{"dataset": "read English sentences (LibriTTS-R)", "input": "log_mel", "vocab_size": 32, "arch": "tdnn", "norm": "batchnorm", "activation": "relu", "depths": [12], "lr": 0.0021, "beta2": 0.95, "eps": 1e-10, "magnitude_pruning": 0.7, "epochs": 70.5}
Rows from block 2, named by matrix and row number. Each number is 500 + 50 x the weight over its row's rms, rounded and kept within 0 to 999. All counts start at 0. Numbers have three digits each. After the name is the row's rms in percent of the matrix's.
# conv: width-3 conv, dilation 2 (model.blocks.2.conv.weight, 256x256x3), inputs 0-18, a 3 kernel for each
conv.4 099:500500595500500500500500576500440500471500500437500500433587500407418607500500543500392500500500500500456544500610500500500500500530541500500500500371500442500572500500500
conv.5 101:560500603500500500500342500500591439500420446500500600500590548371500500572500500407601500385500419500500500396388500500625500500415500575397500500500571500500500500446408
conv.6 100:399500500500500550500393500500500500571500427500500500500500500500500396557500500500500500500396500628500500500349544500408500500500500500500500435500500500328500557500500
conv.7 100:564658500500500589455596500500437500500437500500500500591500500500500439554500500500500500500578500588580500500500500500500500351357500500392323514500500500500500500397436
conv.8 100:500500500583500500500448500500536500406500500500500384403500425662500500500500500404500500431500500500444500500500500500500500500566500591500500546500500591372500500500500
conv.9 101:500500500500500433500415500500439500500500594500500500588500500500369418500500500500500500500393500500500426500436500500376500412419500500500522500609554566500590500500500
conv.10 102:500500610500377500588615500500500500500500500500500500500500500500500500500560457393426577500612500560500500500558500500416500443500500500326500500500500500598500500500500
conv.11 101:424500419417500500500500373500565500500500500500500446500500500611572586568500500421500533362500500500500500500500500500500500500500549500500500500500572610445500500500500
conv.12 100:440500500500500500500434500500559568500593500600408500500500500500347610418462500603500500500500500500526500500500586500500500500500432500500500500500500440500441500500500
conv.13 101:500500442500500500500583500500577500500500500500500500500287500500425500500500500500500500500612500391569412454500577500500383500500403572500413591500423500500500388653500
conv.14 103:500500500500377500500500500413500475500500500500445587500500553500500500500500581500500599500538500500500500604441500413500500400416500500455341565500418428615500500465500
conv.15 103:500500500500500442420500596500500445500500500500500500500500500500392390500574655436500500500426500500500500682500573390500500500542500500647500500594500500500500500500500
conv.16 101:500500500562500575500500500500441500500462500500500500500500500522500591394414323500500500500500500500607500532630408500500500500500500500500585587578500500500590500500500
conv.17 100:500500500500500447352500377451500600500500500500395500500500500500500376500500406500500500500500616500408500500563500433500500411500500500608500500500500500500524333500500
conv.18 101:500500424500500500500500500426403500500500500500500500428500572500500500500500500500500500500500441500500538500500500404500597500429500500500500578500442500466472500593442
conv.19 101:341548500500500500439500433500500551500500500500500500638500377500551500602500500500500500500427500500500500500500500500500500500500500500414461402357500500500500410589652
conv.20 100:500500615500393500500500500500500500500500500568500500500500500500500500500500648500559500417500591500500576500500500500500500500405422500394544500500443500397500500500500
conv.21 098:500500421681470598500500566419500500396500500500500500435434500500562500500558500435375500446500388500500500500500500500500500500500500500500500500500500500500500500500500
conv.22 096:539500500546500500580500634500582442500500429669500500423500435500500500500584500668500500500500388421500500500500500562645500500500500500500500500431447500500500418500500
conv.23 103:500500570500435500500403500500500583500500599500500500442500576500500500384437575500500429500451500500500500500500457500500500500500500424500500500500500460500500500500500
conv.24 099:560500500500500500457500500446583407500420500500343500500500500500545500599500557500397500500500500579500500500500408500500500500421500500500500500579500500342601500613500
conv.25 101:519500500587500500500500500500500500377500500500500500500500429606500500500500500408422500575500500500500417500500407500500500500576500440577413564500551500500538500500500
conv.26 098:376402500500500617580500500500500388500500500569372500560500500500500500600500500500500500367500500500576500500500446500500433500500500500500500500500422500500379393500426
conv.27 098:500500500500561500500500500608500500500500500500500500371500382649602500500644626500500403500500454500500500500500500500500500568500500500500500500500500500630500500500500
conv.28 096:500500500500500574500500500500500500539500500500500500500500500390500542438500500500500500500500500500415672500500500500500628500500588500500500500500500500500500471435500
conv.29 099:500500567500500500500500500500500500500354500500500592500412500500500500500500444574500500659500500500500388500500500500500500500595500474500370500500500657500296618567500
conv.30 099:500435500500500594500500500591500500337500500500500500500588500500500500500500564500500500500500500500678500421500500500500500500500566500500628500500500627500500500500500
conv.31 101:500433500500570541500500532500500500500500500500500500500500500500500500500500396500500500339500447500500500500598500500500548471500396500500597390500500500500500500500500
conv.32 098:500500500558500500500500500586500437413500500500450555500500500500500500500500500500500540500500500500500404500500500500500500592500500500500500500500403463500547584474438
conv.33 098:500597500500500500500411500500500500500500500500500500500500500500500373500500500500500500500500500500621285500500500378500500500500470500592591527500409500500461500500500
conv.34 099:500455500500500585500500500610500500445500500500500500432500438500500500597400500500500500500562500500500500500500500500500419500500332500358525500500638500500500500457386
conv.35 100:500572500500500551598536500500500402500415500500500590500500466500500410500469500418500500500633577500500549500593500500546610587500500553438500562500500500500500500500500
conv.36 098:500500573500500500500390422593500500500500500500500500565437500355500500500500500388391500500426572500570500500472500500500425500500500567500500500500500500500569500500414
conv.37 100:500500500500500500500500500500595442500500500500500500500369500500500500500321383411500585500401579500500500500637500500500500500500407398500500500500500500500500500500500
conv.38 099:500500500500500545453500500500500500500500500424394500400500500500500500500413500453397500500580500500500500500500500500352500500381436500586500500500500500500500500500346
conv.39 099:413500418500500541500500500612628500500500500500585500500500500500500441583500500500500500500500377553500500500500500375379592500443500500417500500500500552559445500500500
conv.40 102:500500564500385500500500500500613500500539500587500500500500500500500500500500500500422414500500500428500445500500500500500500500500500500643500500500562500500500535332500
conv.41 099:482500500500500500500500500500470500442448500500500500500500500500500637500500500634500500675500413500598500500500605500500500464500500500500500566500500500500500609575396
conv.42 096:548500500577434425500500500500500500500500500412500550500500500500454500500347317500607589500500500500500500500500500500500500500431500500500500500597584430500500500588371
conv.43 100:388500500433407445477500345339541500500430500500577500500500500500481500500500500500335500500460638500500500500500526347585500500500500500430350500500434431591500500500500
conv.44 103:500500548500500500500500571500500500443500500500581500500615500500500618500500500433500500500358500500500500500500500500500500500500500500500500500500500500500500500500500
conv.45 104:500500500500500384500418426420500646600449500500500500500500500415500500500395440500500546430500500500500337525500425500500500500500500500500410500500500500500563500500500
conv.46 098:435500444500500500606484331500500500500500500500500426500500500500500373636500500500500500611500500500500500610500424500412387500500500500500434500450500500500500500500500
conv.47 100:500500500393500622500603500500437500453435500500628374500500500500500500563500445500500500500500587500500568500500500500500500500500426500432559404622500484500500452443565
conv.48 099:500500500500500500410500577576420580378500343500500500500571500553500500390500500449537564500500500500500500500500500439500443500500500412364563500463318500579500435500500
conv.49 101:500435500570432500500500500500500579500500500500500500426442500500500500500500500500500500570500500500500734500500500595500500421500500432438583565500500500406668500500500
conv.50 098:417583500500500500500500500500500500500500500500500500500500500500500500500500614568500500338578547651374412421586500500555500500389500500500460500500500500441358500428500
conv.51 102:638500500360500549451580500500584420583500500500544433500447500549500500500500500500500438399500500500500500339500562453619500500500500500500500500463500590452500500627500
conv.52 095:407500500500500500500442424500500592433500500500500440500500290500500382500605500500500500500500399500500625500474340594500500500569500500500500575500500500598500500500589
conv.53 099:500500500320500500500500500500500500500500475500500500434500500500500556500500500336500500500500500500500500500500592583500500500500500500500500416500500500500500500500500
conv.54 099:500417500500500476399380500575574500575500500623370566500468381500614500558500597555445500500500500500500500500574500576500610548500500500500421500500500500500541500500500
conv.55 102:500534500500500418500580401374553500500500500555500500500500500500500500404500611500500500500565500500500612549500500500500500427630500500500583500598372500500500500555500
conv.56 100:423500500500465500397500500500552500500500500500585500500347500545500500500500500500500466500500500500439500500500567500500500500500500552500500500582500500500500500500530
conv.57 102:500430500500500405500500500500500500500500500500500279572500500500500500500517614500545500500500500500500608500500449500500500500491459406500633449500634534500500442500500
conv.58 100:500584500500500582500537500500500393500500582500553500563393523500422417500623500627500607500628568500500500500391500500500500500500500500500500500500500500455500456425583
conv.59 102:500592500500500607500500500500500500500373500500417500500500500394500500500500387500500500404369500553500500399543337429500500500500500500500500441500500500542441500500574
conv.60 099:500500479443570500500500391500500500500500442500500500500424386500500500500430500500500500500500678500500500500500500500500551500500604557439591500578500500500500500500600
conv.61 098:500500500500500576500500500500500402436419500500625432500500500500500500413500500359596580500500500500500500500500500500500500500500500500500618500500423500500500371500500
conv.62 104:500500415500500405500500500500500500379500500461500618500500386500432500500565393500500393500500500500500500500500500500500500615377500500500500500500469500500538500500500
conv.63 103:440500568427500560500500500500579500500500500500500415549500500415445320500500500500500500500500450500500581539500452450350500404500500572617391500500500500459500500500434
conv.64 099:500403500500500500500500500377500500500500500500595500500500456500602500562449500500449576500500500500500500415500500500659500500500500500500500500500500500500429578330500
conv.65 098:500500500419416500500500598430500381500500500500500500370368417500500500500500500590672374500500500500500432500500500500500500553500500500527500582500405500500500500433500
conv.66 100:500500500500500500463500500529500500500500500611393500500629500500500500500500500500500500500500500500500404434591366500500500421632500500580500500442500500500500451500500
conv.67 099:500500500500542425500380625430500500500500372535500500500500632442500407409500605500500500500578500500500500500500500500582500500500413500500500500500500500500500500500500
conv.68 098:500500500500500372500500500426500585500500576500414577500500500591500500500500500412500563500386572450500500500404500446341667359500500500500500500387500421353500500500391
conv.69 101:500500446431500500473605500500500500573527500500336500500601500441500500500500447500583519641584500576500500652571500500661500546596500500500611357400500500500547500422345
conv.70 098:599500500363500433411500500589500500558500500500336570500500355500598500500500542553608500500500589419500500500500500614574500500500500500500500393500587567500500500500500
conv.71 104:500526636500500399500500500500500571500500500500500443627500500500418500426500500500500595432500500615500500500375561368392500500500464514500500376500574500500500476500500
conv.72 102:453500500620500500454618376500500500549500500500500500409500500500500500500500376413500556500500500500443500310500599500500500500598500614500422500500500575500500438500500
conv.73 102:500500500500500500500500500500500500500500500398570377564464500633500500500500664500500455500500500470425579500441500500500500500500550581500500327500500500500500500500598
conv.74 098:340433500500500500500500500500500482500500500500420500500571500561500596500500500500392500500500500500500500628500500500347406500500597500394637500500500500500500550435582
conv.75 102:500500500596435500500500500500500500500572334500500500500574500500500455547500382500500500500388500500500500606500500608500418420500500500500500500500500500500401500500500
conv.76 100:500372500500500500500425374500563500500500500500500500500500500500533500500500500500500500585545500567500500525578500500387500500500500500500539395546500628500614500603500
conv.77 099:500391500500500500500553500566500500500500500500500500559500500500500546500500422500500500376440500331355401500500500500443500500500500452424390500500500500500419500500500
conv.78 099:500500605500586575643437500437500611500500500500500500500500500500481445412500500500500500500500583381500500557500609500571500572500500414500438500552500500500500500446609
conv.79 098:500500500500500500500619500411500500500500500500500405500500500500500399500539672442500500500500435500500500500451572500555500544500500500533500500423500389613500500500500
conv.80 103:500500500500500500452500500500574500500500500441500500500500500500385500500575500500500500500500500500371572500500500556559500500500500596500500392500543438444589500399435
conv.81 099:561500500459500500500500576500345583500500500500500500441500500594500500360500500500613500449500500571500500500411500351500417500437500375500622500587500500500500431383500
conv.82 099:500500500500500500500397500547500500500500500500500500500500540500466500500500573659500434634500500565500500500500500500500500500500546500404500434500500579500500500420500
conv.83 103:500500500410500500500500500500500500500391500500500500444500367344648500500500442500500419500471590586500403543500534500500500500433500593500500634564500500500443500443500
conv.84 096:500558500445500500500500500500500500500481500500500500500538500500588500444413500500500650500500584500500500416500413500500384500500500500536500500500500366500500500375558
conv.85 100:557500500500500500500500592587500500500500628551500575500500500500422500500500500500500500500500500500500435500500500500500500347644500599445500500500500500500500500500500
conv.86 104:500500500536500500500574500500563500500429500500430500500593500500500500500500553500443500500558401500500500527463500500500500500500451500500500500500500566500500569500500
conv.87 104:500500500500500500500500451500500500549568590595500500500500385388574500465554468558370500407500500500571500589500439500447500500481500500500500415500500385500500500500500
conv.88 103:500500500412500406500500547500500500500500445500500500473500557500500500500500500500500387500500496500500500500500500500500439500500500500500500444436401500439554534500500
conv.89 101:500500602500500589500500618500500500500500500407500500500500500500500500500402414500500500500500334500500500500500397500500500500572500500500313500500500500500500533500500
conv.90 098:500500391372500500500500500456500500413568629424500500551574444500500500500500500412500419500500500500552630500500500500500500310500500452500554500500500500500560500500500
conv.91 096:500500500408493500500500395500500500500500553500376414500500500500500548500500500345500500500500500500500500621500500500500392416618500500500500583500500500500500500500500
conv.92 099:500500500500500443603576423434500591500500500500392500500563500440500544500500332570500500500500500500500500500337500452500500375500500534464500425500500500500500612500500
conv.93 101:500500500500500500569500500500500345500500500500500500500500585500500500500500500500500500500500500500500500652500636412383420500500500500580336500573500500500500351383500
conv.94 102:500500500449500602500580500500361500500500500500564500467435500525500404500500500500500500500500500605500500500541500624500500500500500573500443550542500500500500500500500
conv.95 098:500500500500500500500500500500436500418500500500500500500595500609500500500500500500500500437500500395562500565500411459500500500500431500500500500595500500500542500500399
conv.96 098:500500500500500500373500500587500500500364500500500435457500500500613500552437500500500500500375428500500643555500500500500500500500500500500571500405500379575500500500500
conv.97 099:437500619440500564340500500500500500500500500500500500697500565552500500500500500500500436500500500500590550500462500500500500500397500500500500589500409500500427427500500
conv.98 099:500354500500500416500500576500428500500410500500500500546500500653446500500500500500500459500500534500500500500383596500500378434500500358500500427500500500500500500571500
conv.99 099:403500420500500580500500500500500500500423592500500500500500500500462613580500500500605559500500601500409500500500594500393500500500500500500597500500500500560500500500500
conv.100 102:500500500500627542416500500500500500500463500500401500500423600500500592500500500500500500500500418500427500380500587420500500500500554500500395428500500500500429500500500
conv.101 101:500578419548552500500410500500500500500500500348500500628500500500500500500431564500446372500500500500458500500500425594500412500436500500500500303500603538572500427364588
conv.102 100:500583548500603500500336586500500598500601500594500500500392500363500548500435500397500500500616570500388500500500500422421536500500453500500500390425500500459500491500500
conv.103 096:500500500500500602500574500418408500411500610560500500500500500500500500467500500500500500500500589587573500562581500500415500454500500500500437500384500500566500500500601
conv.104 102:688500500500500500500543500500500500395604500590369500500500500500500500500607500500540500500500500539500500500500451500500500607500500500500500500408430578500500465612500
conv.105 100:500500500500500500500500500394500500500500530555500500500547390500500403610337500500440500455500446482617500500500500500500500500500500500500500500500500500585500443500500
conv.106 101:587500500500402566549500500568500500500569577500500500500431450500500500500500500556500383500500500500500536500447500500500500500500500386500500500580603500500414552432500
conv.107 103:500500616480548500500500500500341500500500500500500450500432500607500393500500500500402500500500500348500500500500420500500500500500500389500500430500578528500500500429500
conv.108 099:467500396500617412422500500500500500500500581500500623596500500500608341603500500500500569500500500500500500500500500500446500500500500439500500500587409500500500500331500
conv.109 100:396500500500500445500500500500500500356500500500500500500500667500613500500500500500392500373603500500461500570500500462500500500500532500449543500433500500581500500500500
conv.110 099:500500500500500583500500500500374500500500500456643500364633500500500500500603500500500599609621500500500500500583500500500500500500500500500500500500500500500630368500500
conv.111 102:500500500329413439456500447444500500500500500414500556500433340500500500500500500500666500437500500500434500500500500500500435500467464548500534500500500500500500554551500
conv.112 101:500593500631500500424500463577441500431500500500406557361500500346569500500500500390538500500407377591369395500588437559500378553371500500500500587500500500500500500500500
conv.113 098:500500500500500500445500500500500500500500500500500500500500401500500500500559500584500500601500500500500604500500500500500531500500500500500500500500500582500329500570500
conv.114 102:500500500500500500570359566500500500500500438500500500500500500500500386500500441500500500500500500500571384500597500500599500500500500576500500644500500604500500500500500
conv.115 101:500500421500500500500500447430433500500500500547405500557500500500500500500500500500500500532500500500569500500500500500382374364500500500500500572500500500616432500500500
conv.116 105:500267500500500500500500500500500500500500606434500500569500500500588500500500500500612500500587500500449500500500500500500568500406654500569622500500500449500500500500500
conv.117 100:500500500500376500500500500500500500500500500500500500616500500500500436500440500500500310500500500500500572500500500500500500500446500500500500500500500500500394425612500
conv.118 099:395500538500500587500500500388559500500416500576500432500429500500604500500500500500500500500500500500500576500500500446500500500500500500570619500500582500500500500500500
conv.119 099:500604448500500500500500500384627454500500545559500500558500500500635445500410500500500500500604392500611500500600400397500500388500500500500500500500500500500500500500500
conv.120 098:500500500500500500500500500500375500500500604500500500500442521500500500500500409500500614500549423500446437500500500500566500500500500589586500500454500500604500500500500
conv.121 102:552500500500500500396500500584333500500380500500500500500500500549500500474500500500573560500423500417500500500500633500408500447500530418559500500500610500500500500500404
conv.122 101:500433500555500415579500563500455500409598500579500500500670500638500439574574500500546500500500500500500500500398500500582500500500500603550624500444500393577426500500500
conv.123 097:611615500500577552594500500500500500500500500500568500500500401403500500500398475428500500500500452500500413500500500589500500500500598500500500500500500500500500500547500
conv.124 100:551591567500500500500500363426500500500500500603500500500572554500500500474500500500500500500500500500500500619500453420500564500500341561500500500470500500500500359500500
conv.125 103:500432434500500500604357500500500500500500500363529409557500500500500562559500500500500412500406422543378500500500500276500500415409500500500500345438500432500500568500552
conv.126 104:444500500500544500605540500500500500500402500597500331574500557583500474500500500616449500500500500500500434500500370420500500519500500395500464500500431522500500500500500
conv.127 101:500422500500500500500500500560500500500500500500500500574500500618385500500500648451500500500417500500500577421500608500412500419500500500500545535500500500500500500500500
conv.128 097:500500500500500427527500500500500553500425500589450500500500653500500500419500601500470500500500500500500572500500500500500500500571500500500500606405566500500591500648500
conv.129 098:500500352500526500500500500368500422500436500500500629500391500500500500500500500500500500500500500500500432500564500500550500500500572426500325500500574500500500500500500
conv.130 101:515568500500500500500414500500500500500500500630500500500500467500500435500500500548500571500500458500451500500625500500568339500500500375500405620406500500500500500629500
conv.131 102:500553500588451500500581500500559500500500500440593569560500440500500393547449619500500566500500500419500500500500500500584578500500500500500500458500500500500545500287379
conv.132 104:525500616500500533425639500500500500500500444500500500500500500500500500405549500500363500500500500500556500500500500600500500500500500500500500361500500500500529500572500
conv.133 102:428500500500500500403500567500428500500500500500381500500500500500427500500500500500500440382500443654540417458500500401430500500500500582606376579500500500500500418500401
conv.134 103:500402500500500500500410500590500426500500500500500500500500500568425500500500500410500587500500500500606500562411500386500555445500500500500500500500500615500500451500500
conv.135 099:500500531500500500500571500648423535371500572500500500500500429500500388500500500500500500581439500445500500500473500435500500500500422500500500500427500500500500500500500
conv.136 101:500567500500561500500500500500455500500531500450500500569585500500417500419500525500500500333500500500500602549500500500587500500500426500383500500500500500447585500624500
conv.137 098:500500500500500500500384500500500365500500500597500500365500500500500500600500500500500583477500500500500500385500595500528436500500500500537429500500500500449500455500500
conv.138 101:500500500500366455576340400355574500598500500500500500500514500500500364588500500500500500372448548500500500500500500500500500585531500500500500500500500581398471567500500
conv.139 101:603500500623532467500500500500500500500500500631500397500500500372500500500500500567500608500500413500500353500500500500500500500500500500500500500500601500500500500500500
conv.140 098:500606615424500500500584500500500574500500500500365500500406500621442500500500500500500500431500590500550500500369500500500500500500500410575500580500500500500500500500500
conv.141 100:455500500410426500500500500500500500621500500500558346535427388543500523500500500500500441500500500500500598500500500500551463500500500500500589607466422451500540500500500
conv.142 100:500500575500500523500500585500500500524356399500500376500500500500500568500500431500500500406500500500616500500569500557442395500500500554500500500500500500500596406500500
conv.143 102:500383500632500500500500500433500500543500500412500500500500500597500500500500500500500500557464422500500500500500500591500446500500433500500500500500500500500500500500500
conv.144 101:575500500500500500500639500581334425500533500500500500500500570500500500435500500500500500546621500500500365500413500488500542448500500447500500500500500500500500279500599
conv.145 104:500500500500500500500500500500628500500500500401500500523358500500500500500500500500500500500411500500500500500500500500500500500500500500500500500364500500388541500500500
conv.146 101:500500500500617462500500471500628627500500500408500363500616596306500500500500500500500429500500500500422500549500438500500500500500395500500500407500500500500500500500500
conv.147 098:500500500500500500500500500424500554500500500500500500500441451572500500500500500500445500500558500500500446500616614500500500500500500500500500555500451500608500500586500
conv.148 101:500500500500500500404558450500500500500500581500500500500500500371500542428500500500500500286414374500530500500500558500500500500500632500500500500500500457564573454500500
conv.149 098:451500500500500500602500565500500610425500500500500500500500500587500500548500500500500410500547500559576356500500500576500500500500500500500438500500500500500500500500534
conv.150 102:500420581500388500500500500426500472390500500500500648607500500612500500500551500500500500419553500500500500500500441500500500373500500500500500500500500500500500500500553
conv.151 097:500500402500415500500500577500500500500643549500389500500500500500500500379500500643544500500500500438500500500500383500500500500572500500500500500500500550500533500607500
conv.152 100:500402500500500500500500500500500500500500500500500421500500525500500500500500500455500477418500500500500500500573500596543607568500424500377500651401500415500500532500379
conv.153 099:500384500601563435500500500593599500500500500500387500500500500544500500500500557500500500500500374588500500500500500500583500500576548477500573500500500620500500434500500
conv.154 098:500500500500500500500543500500500500500500500500500500500500500500500500500500500500500500386500500500500567500500500329500648500500500500422500500500500500414500500500446
conv.155 102:440500500500414385500500500500500500500500500500500500500500411500336500500500372500500601402500500500500500596500500500605500500500350500535500569500500500500500500394500
conv.156 097:500500500370500500500590500456566418454369500500500500500500500500606500500500571587500456596500500500577500500586584500500400500500597444500500500547500500500667500500607
conv.157 101:500500500586500395500500610463500500500500500500500500500500500500500500500500500500500500500500500580500500500457500410500500415500500500500405596500500500601500500500500
conv.158 101:561500500500607400500500500287500500500568500606500500377608500500395500500500500500500500500500500500421410500500620467500500500500500577500500605500458500500439500500596
conv.159 099:445500500500500359500500500622500390500500500500500364500410500405500500500500480402500500500583500433500500500500500500500500399500500366451500500500382383500500500500500
conv.160 100:500500605584500500500500500500439500446500500500500500554500500500500412370386434500560500457500384500500500500500500437305500397500426404500500500500500384597500582468500
conv.161 101:396369500500500442500500500500452500500500500500500500500430500500500500500500609437500427577500500500500500500608500449500434500543500473500500447500500438500500500500500
conv.162 096:426500396546400564500651453500500436500500500500500500500500500500579396500500500500500500614500500500500426401500500418634500500500500500500500500500500500500500561500500
conv.163 101:500500500500500500377500500500597500500500500500555549500500500500500500500500542365500386500500568500500557427500500395500500464500566500500582500500592500500500500500500
conv.164 103:547500571500465500500500555500500600500500396500580500456397500500418500500500500500553608500500500500500401500399500500556553570500500500500447247500500500500585500500500
conv.165 100:500446426500500566500500500407500500425500582500500500500344500380500500500563500573605500568500611500500558500436500538500500500500500500500500569620500500500623326383500
conv.166 101:500567500562500500500500550500500549500500500500500500500500563500500500500396500609500350500436549500500500470500561500500500549500500414500500500500500500500556500271500
conv.167 101:500435500424378633459558500500500500500500500408500500500500364424569638500500500500500581500500582500500500500594609500500500558611500500500500564500500500500500500500500
conv.168 101:500500424500579598500500500460500500500542500500500500396500500500500408500500572500500500500455500500642500500626500500500500407500500500500500500572500500500500257500500
conv.169 100:500500500500420500500573376500500574483643403500658500500500500500459500500500500500584500500500500500500602500412500500435500445500500590500500500500500500500348423500500
conv.170 096:500443500500415500500455500500500500500500500422500500626500445500500582500500500538674609500500500500422575365500607500500500500500589500500409500438500500374500500421377
conv.171 099:500380500500500500559407500500500500500378500500598500500373500500500563500500500500500500500500500500500500500602500500500420500500500608500500500500500573500500500500500
conv.172 101:364500500500597500606500500500303500500473500562500371373500500500500500500500500500500500500500500500500500548500500500500528500500500500500400500500500500594553436500500
conv.173 098:500500500500500500575500500500500644576500500500500574500500500500500421533500592500500500581500560466415500500585500658500500500500348500500500409500448500636593500387500
conv.174 099:452500500443500500500391500500438500500500500395500406564500500567500613500500500500500438418500363500500432500500500416500500500500500500500500500500500500500500442568570
conv.175 099:500549500500602500432500500500500500500578500426555500500500500500405500500500500500500500500500598402500500432500500439500500466500500500500500390579605500500500457500500
conv.176 100:500500500500612441594476500563500558500500500500500500500500579500500500500423601500500311500613500500500500500557500428500612500500500500500353500500500500500500394500396
conv.177 100:500483500500500543500603500500500545500608500597500500420500592500500500379500500400500500541632500500500500500500500560500500500547644500500500500500500500500500500439500
conv.178 101:567573500450500500400500574500500500500500500500500352500482500500601500500500500500500500557546500581500384500378500628549500500500500500591500500500500500500591428500500
conv.179 103:500612563500500413500500406500500500578446500500500402500500500437500500602500500500458500696500500500500500500500346409570500500500411500500624500500500500413500434559500
conv.180 100:618500500500500500500500598500500595425500500426639500500500608500500500406500500500500500500500500500500500500395451538459443500500500593500500577500500500437500500422500
conv.181 096:500500650500500583424583500500389500500500500500500500544500500500596500361500564500500500569372500500500409443500500500500436500500332500400432500500500410500500500500500
conv.182 098:500500500420343500500500500425500634500500500500399500500500500595500354500500500455586528378572500411500500500500500456500500500500500386500391500367500401500500500500500
conv.183 099:500500500500425500500500577661407500500500500500500500500500500500337560500438401500525612500500696500500500500441500422369554500500556500500500500500500586500500500500446
conv.184 099:500414500500564500500500500500500591500561500500589500500500500536536500500500500389500500500603500500605500500304500451500500500500500400500557500500500555376576500500500
conv.185 102:500500396500500500338500585500381500500500400500500500500500500500375500500500500500500589500463500586500427531500500500500500500500500500500500500500500500500500500452500
conv.186 101:500500350500586500500500452500500500500616500500500500500674447500463592500500500500500500383500500500500602595466500582412500500500469599500500439500500500689500380561541
conv.187 101:500580500284392500500500585500500500500500500500572500500500500500500500367500500613500500500500500500500500500500500500500500414500500500500584578500468500500500500500500
conv.188 102:500500500500386367500500347500425585500500500500458500500500500524500500500500500500601535500606500500500500500500500500500601500500500500591596500500500500553500500500464
conv.189 099:419500500446500500500500500500500500500500500500500500500620412642500500429500500536477392350500600500500566500500500500395395579500500500625500500500500500500500354500459
conv.190 099:593500500342500500556500363514500451500500500380411500500548500500500500500500500300500568500232500500550500500395582500500500511500550450500500500500500500500500565500500
conv.191 101:500562584500500500500420500500500654500563500500500419500591500500500560500500500500500500433456500500588583500409568500500437556422500553500500414500500500363500500305500
conv.192 100:500401568500500500600500578500500500612500424500500500500500500599478577423346454500500500500500500500500500500389500500424500500500500409500500500500500579500500500456410
conv.193 101:595500500500500354408636500500457382654457500584387352500500500500454500500500500500500627500500500403500464500500500436500550576500500500387500500435500500500500500500599
conv.194 100:554500500619405607596500584500500500500500500500500500381500500403396500500500500500607427500500500500500551500585500500500500500561414500500584500500568500500500500500420
conv.195 101:500500500500604500500500424500500421500556500573500500584500500500500434500500500405500563500500500500500500500500500500561500500400458500584429395500500500500500500500401
conv.196 098:431466500382601500500500586500500500500500468500500500500500500500500436585625500557613420566500500427500407500392500604500500500500500399500500500500500500500546500500500
conv.197 099:500500500500500555500500369500500500581410623500500563553500500500585500500452500620430500342500500500500555593500438370436368309500500500500500500500500500445500500500550
conv.198 099:500500500611500500500500500566562500500335500500384578500500363500416500500500578500500500500500500500617500500500451567259436500374500500500500500500534500500500603631500
conv.199 097:500500500500500500500500500455500500500500500500415500500402420500410371500532500500500500500561500500463500500500500565500500606438500500500500613500424500439564568500542
conv.200 097:583500405500399639475500470500500425500500500500500500500500500500500500500500500500500500577500581500583579500561500500500500500500444500399425500500500403500500500500344
conv.201 104:500610606579500500500500500500597500487500500500551500646500412500500408618371500500500548548350403500434562541610500500500500500429571500500500586500500500500500500500500
conv.202 100:583426554500500500500500500556452662500500500500500500439453500500500500531565339517455444557381403500439500557367500500500500500500500500642363532500500529594500500453500
conv.203 100:500500500500500500500500500448374500500500500500420605573500500500500500500500500616500432500500500500500500413500500500500500369500500500500500500533601500500500500500500
conv.204 102:409500621310464629500500569439500500500429500680379500500431500397500589500450450389500500500585436500500590500500500485382500500500500426500426500500500500500500500500500
conv.205 100:500500500536392347500500364341474500500500500500500500500500500385500500640500500500500500464500500500500636500500500574500500500500595500500500410500549437429500500500423
conv.206 096:500500500500500500500500500500500431500456643500500500500500500500452500500599626500394500500500559595500500500500500500500500500500500500500441500500500418500500500547418
conv.207 101:500500590500500500500500500500411500449500558500500587467500500563339439500500500439500500500358500500500500418500571500500500500500500500567500500500500500500500500405594
conv.208 099:610428500554398500500586500636500500451500500362500500500418500500500500555545500387539500500500415500447553353500500500500500411500500500441604500500500429555500500500500
conv.209 104:500500410434581500500500542500451500389500500500500500500448500500500500500365392500500500393500588500500500500500571567500408500345500500500500500566500500500500500500577
conv.210 098:500406500500500500500631500500500500500500500500604500500500500500500500627500358500564500500500500500427447500500500589500593440500577500576500349500405500616595500500552
conv.211 102:418500687500432500500500500500558500500500534500352500500500528500500500500590500500500500500551500613435500623566500500500500500500500500500500570500581458500500447566500
conv.212 097:500500587500500500372500581500500500500500368500500402500500604427500500500426500500557561398450500327500500500563500500388500574550500500361500500500500500500625555500500
conv.213 101:500445500500500598500500500420500500500500500500500500500500500500500500500500440532380500548500404500500559600444381500500500500500500500500500500500500359500500500500500
conv.214 101:500500500500460500500457386395500500500500569376500500500500500500450500535573500570500500570500500500500500500592500593500363500405500356291500500500500500500500546625580
conv.215 100:500500577500500428348527500607500446500500500500500500500500500500500422500605610373500500500500500500407500500500500500500384500500500468500616452500430404500568363500500
conv.216 101:604500500500357433601500343500460500500500500562500500500500500500500500500500500500442500500500409500500500374500500500500500500500500500583571500500500500500397500500361
conv.217 097:500500500500500500500500500500500418500500551500500500500314500500500370500500500500556500500500572500500500588500500500500565436500500595500500500500500500500500500500500
conv.218 100:500578500500440500500500549458592500500455500582500500500339500500591500500500500500500500600500500500565500592500500500500500575500433500500500626588500500402500393500500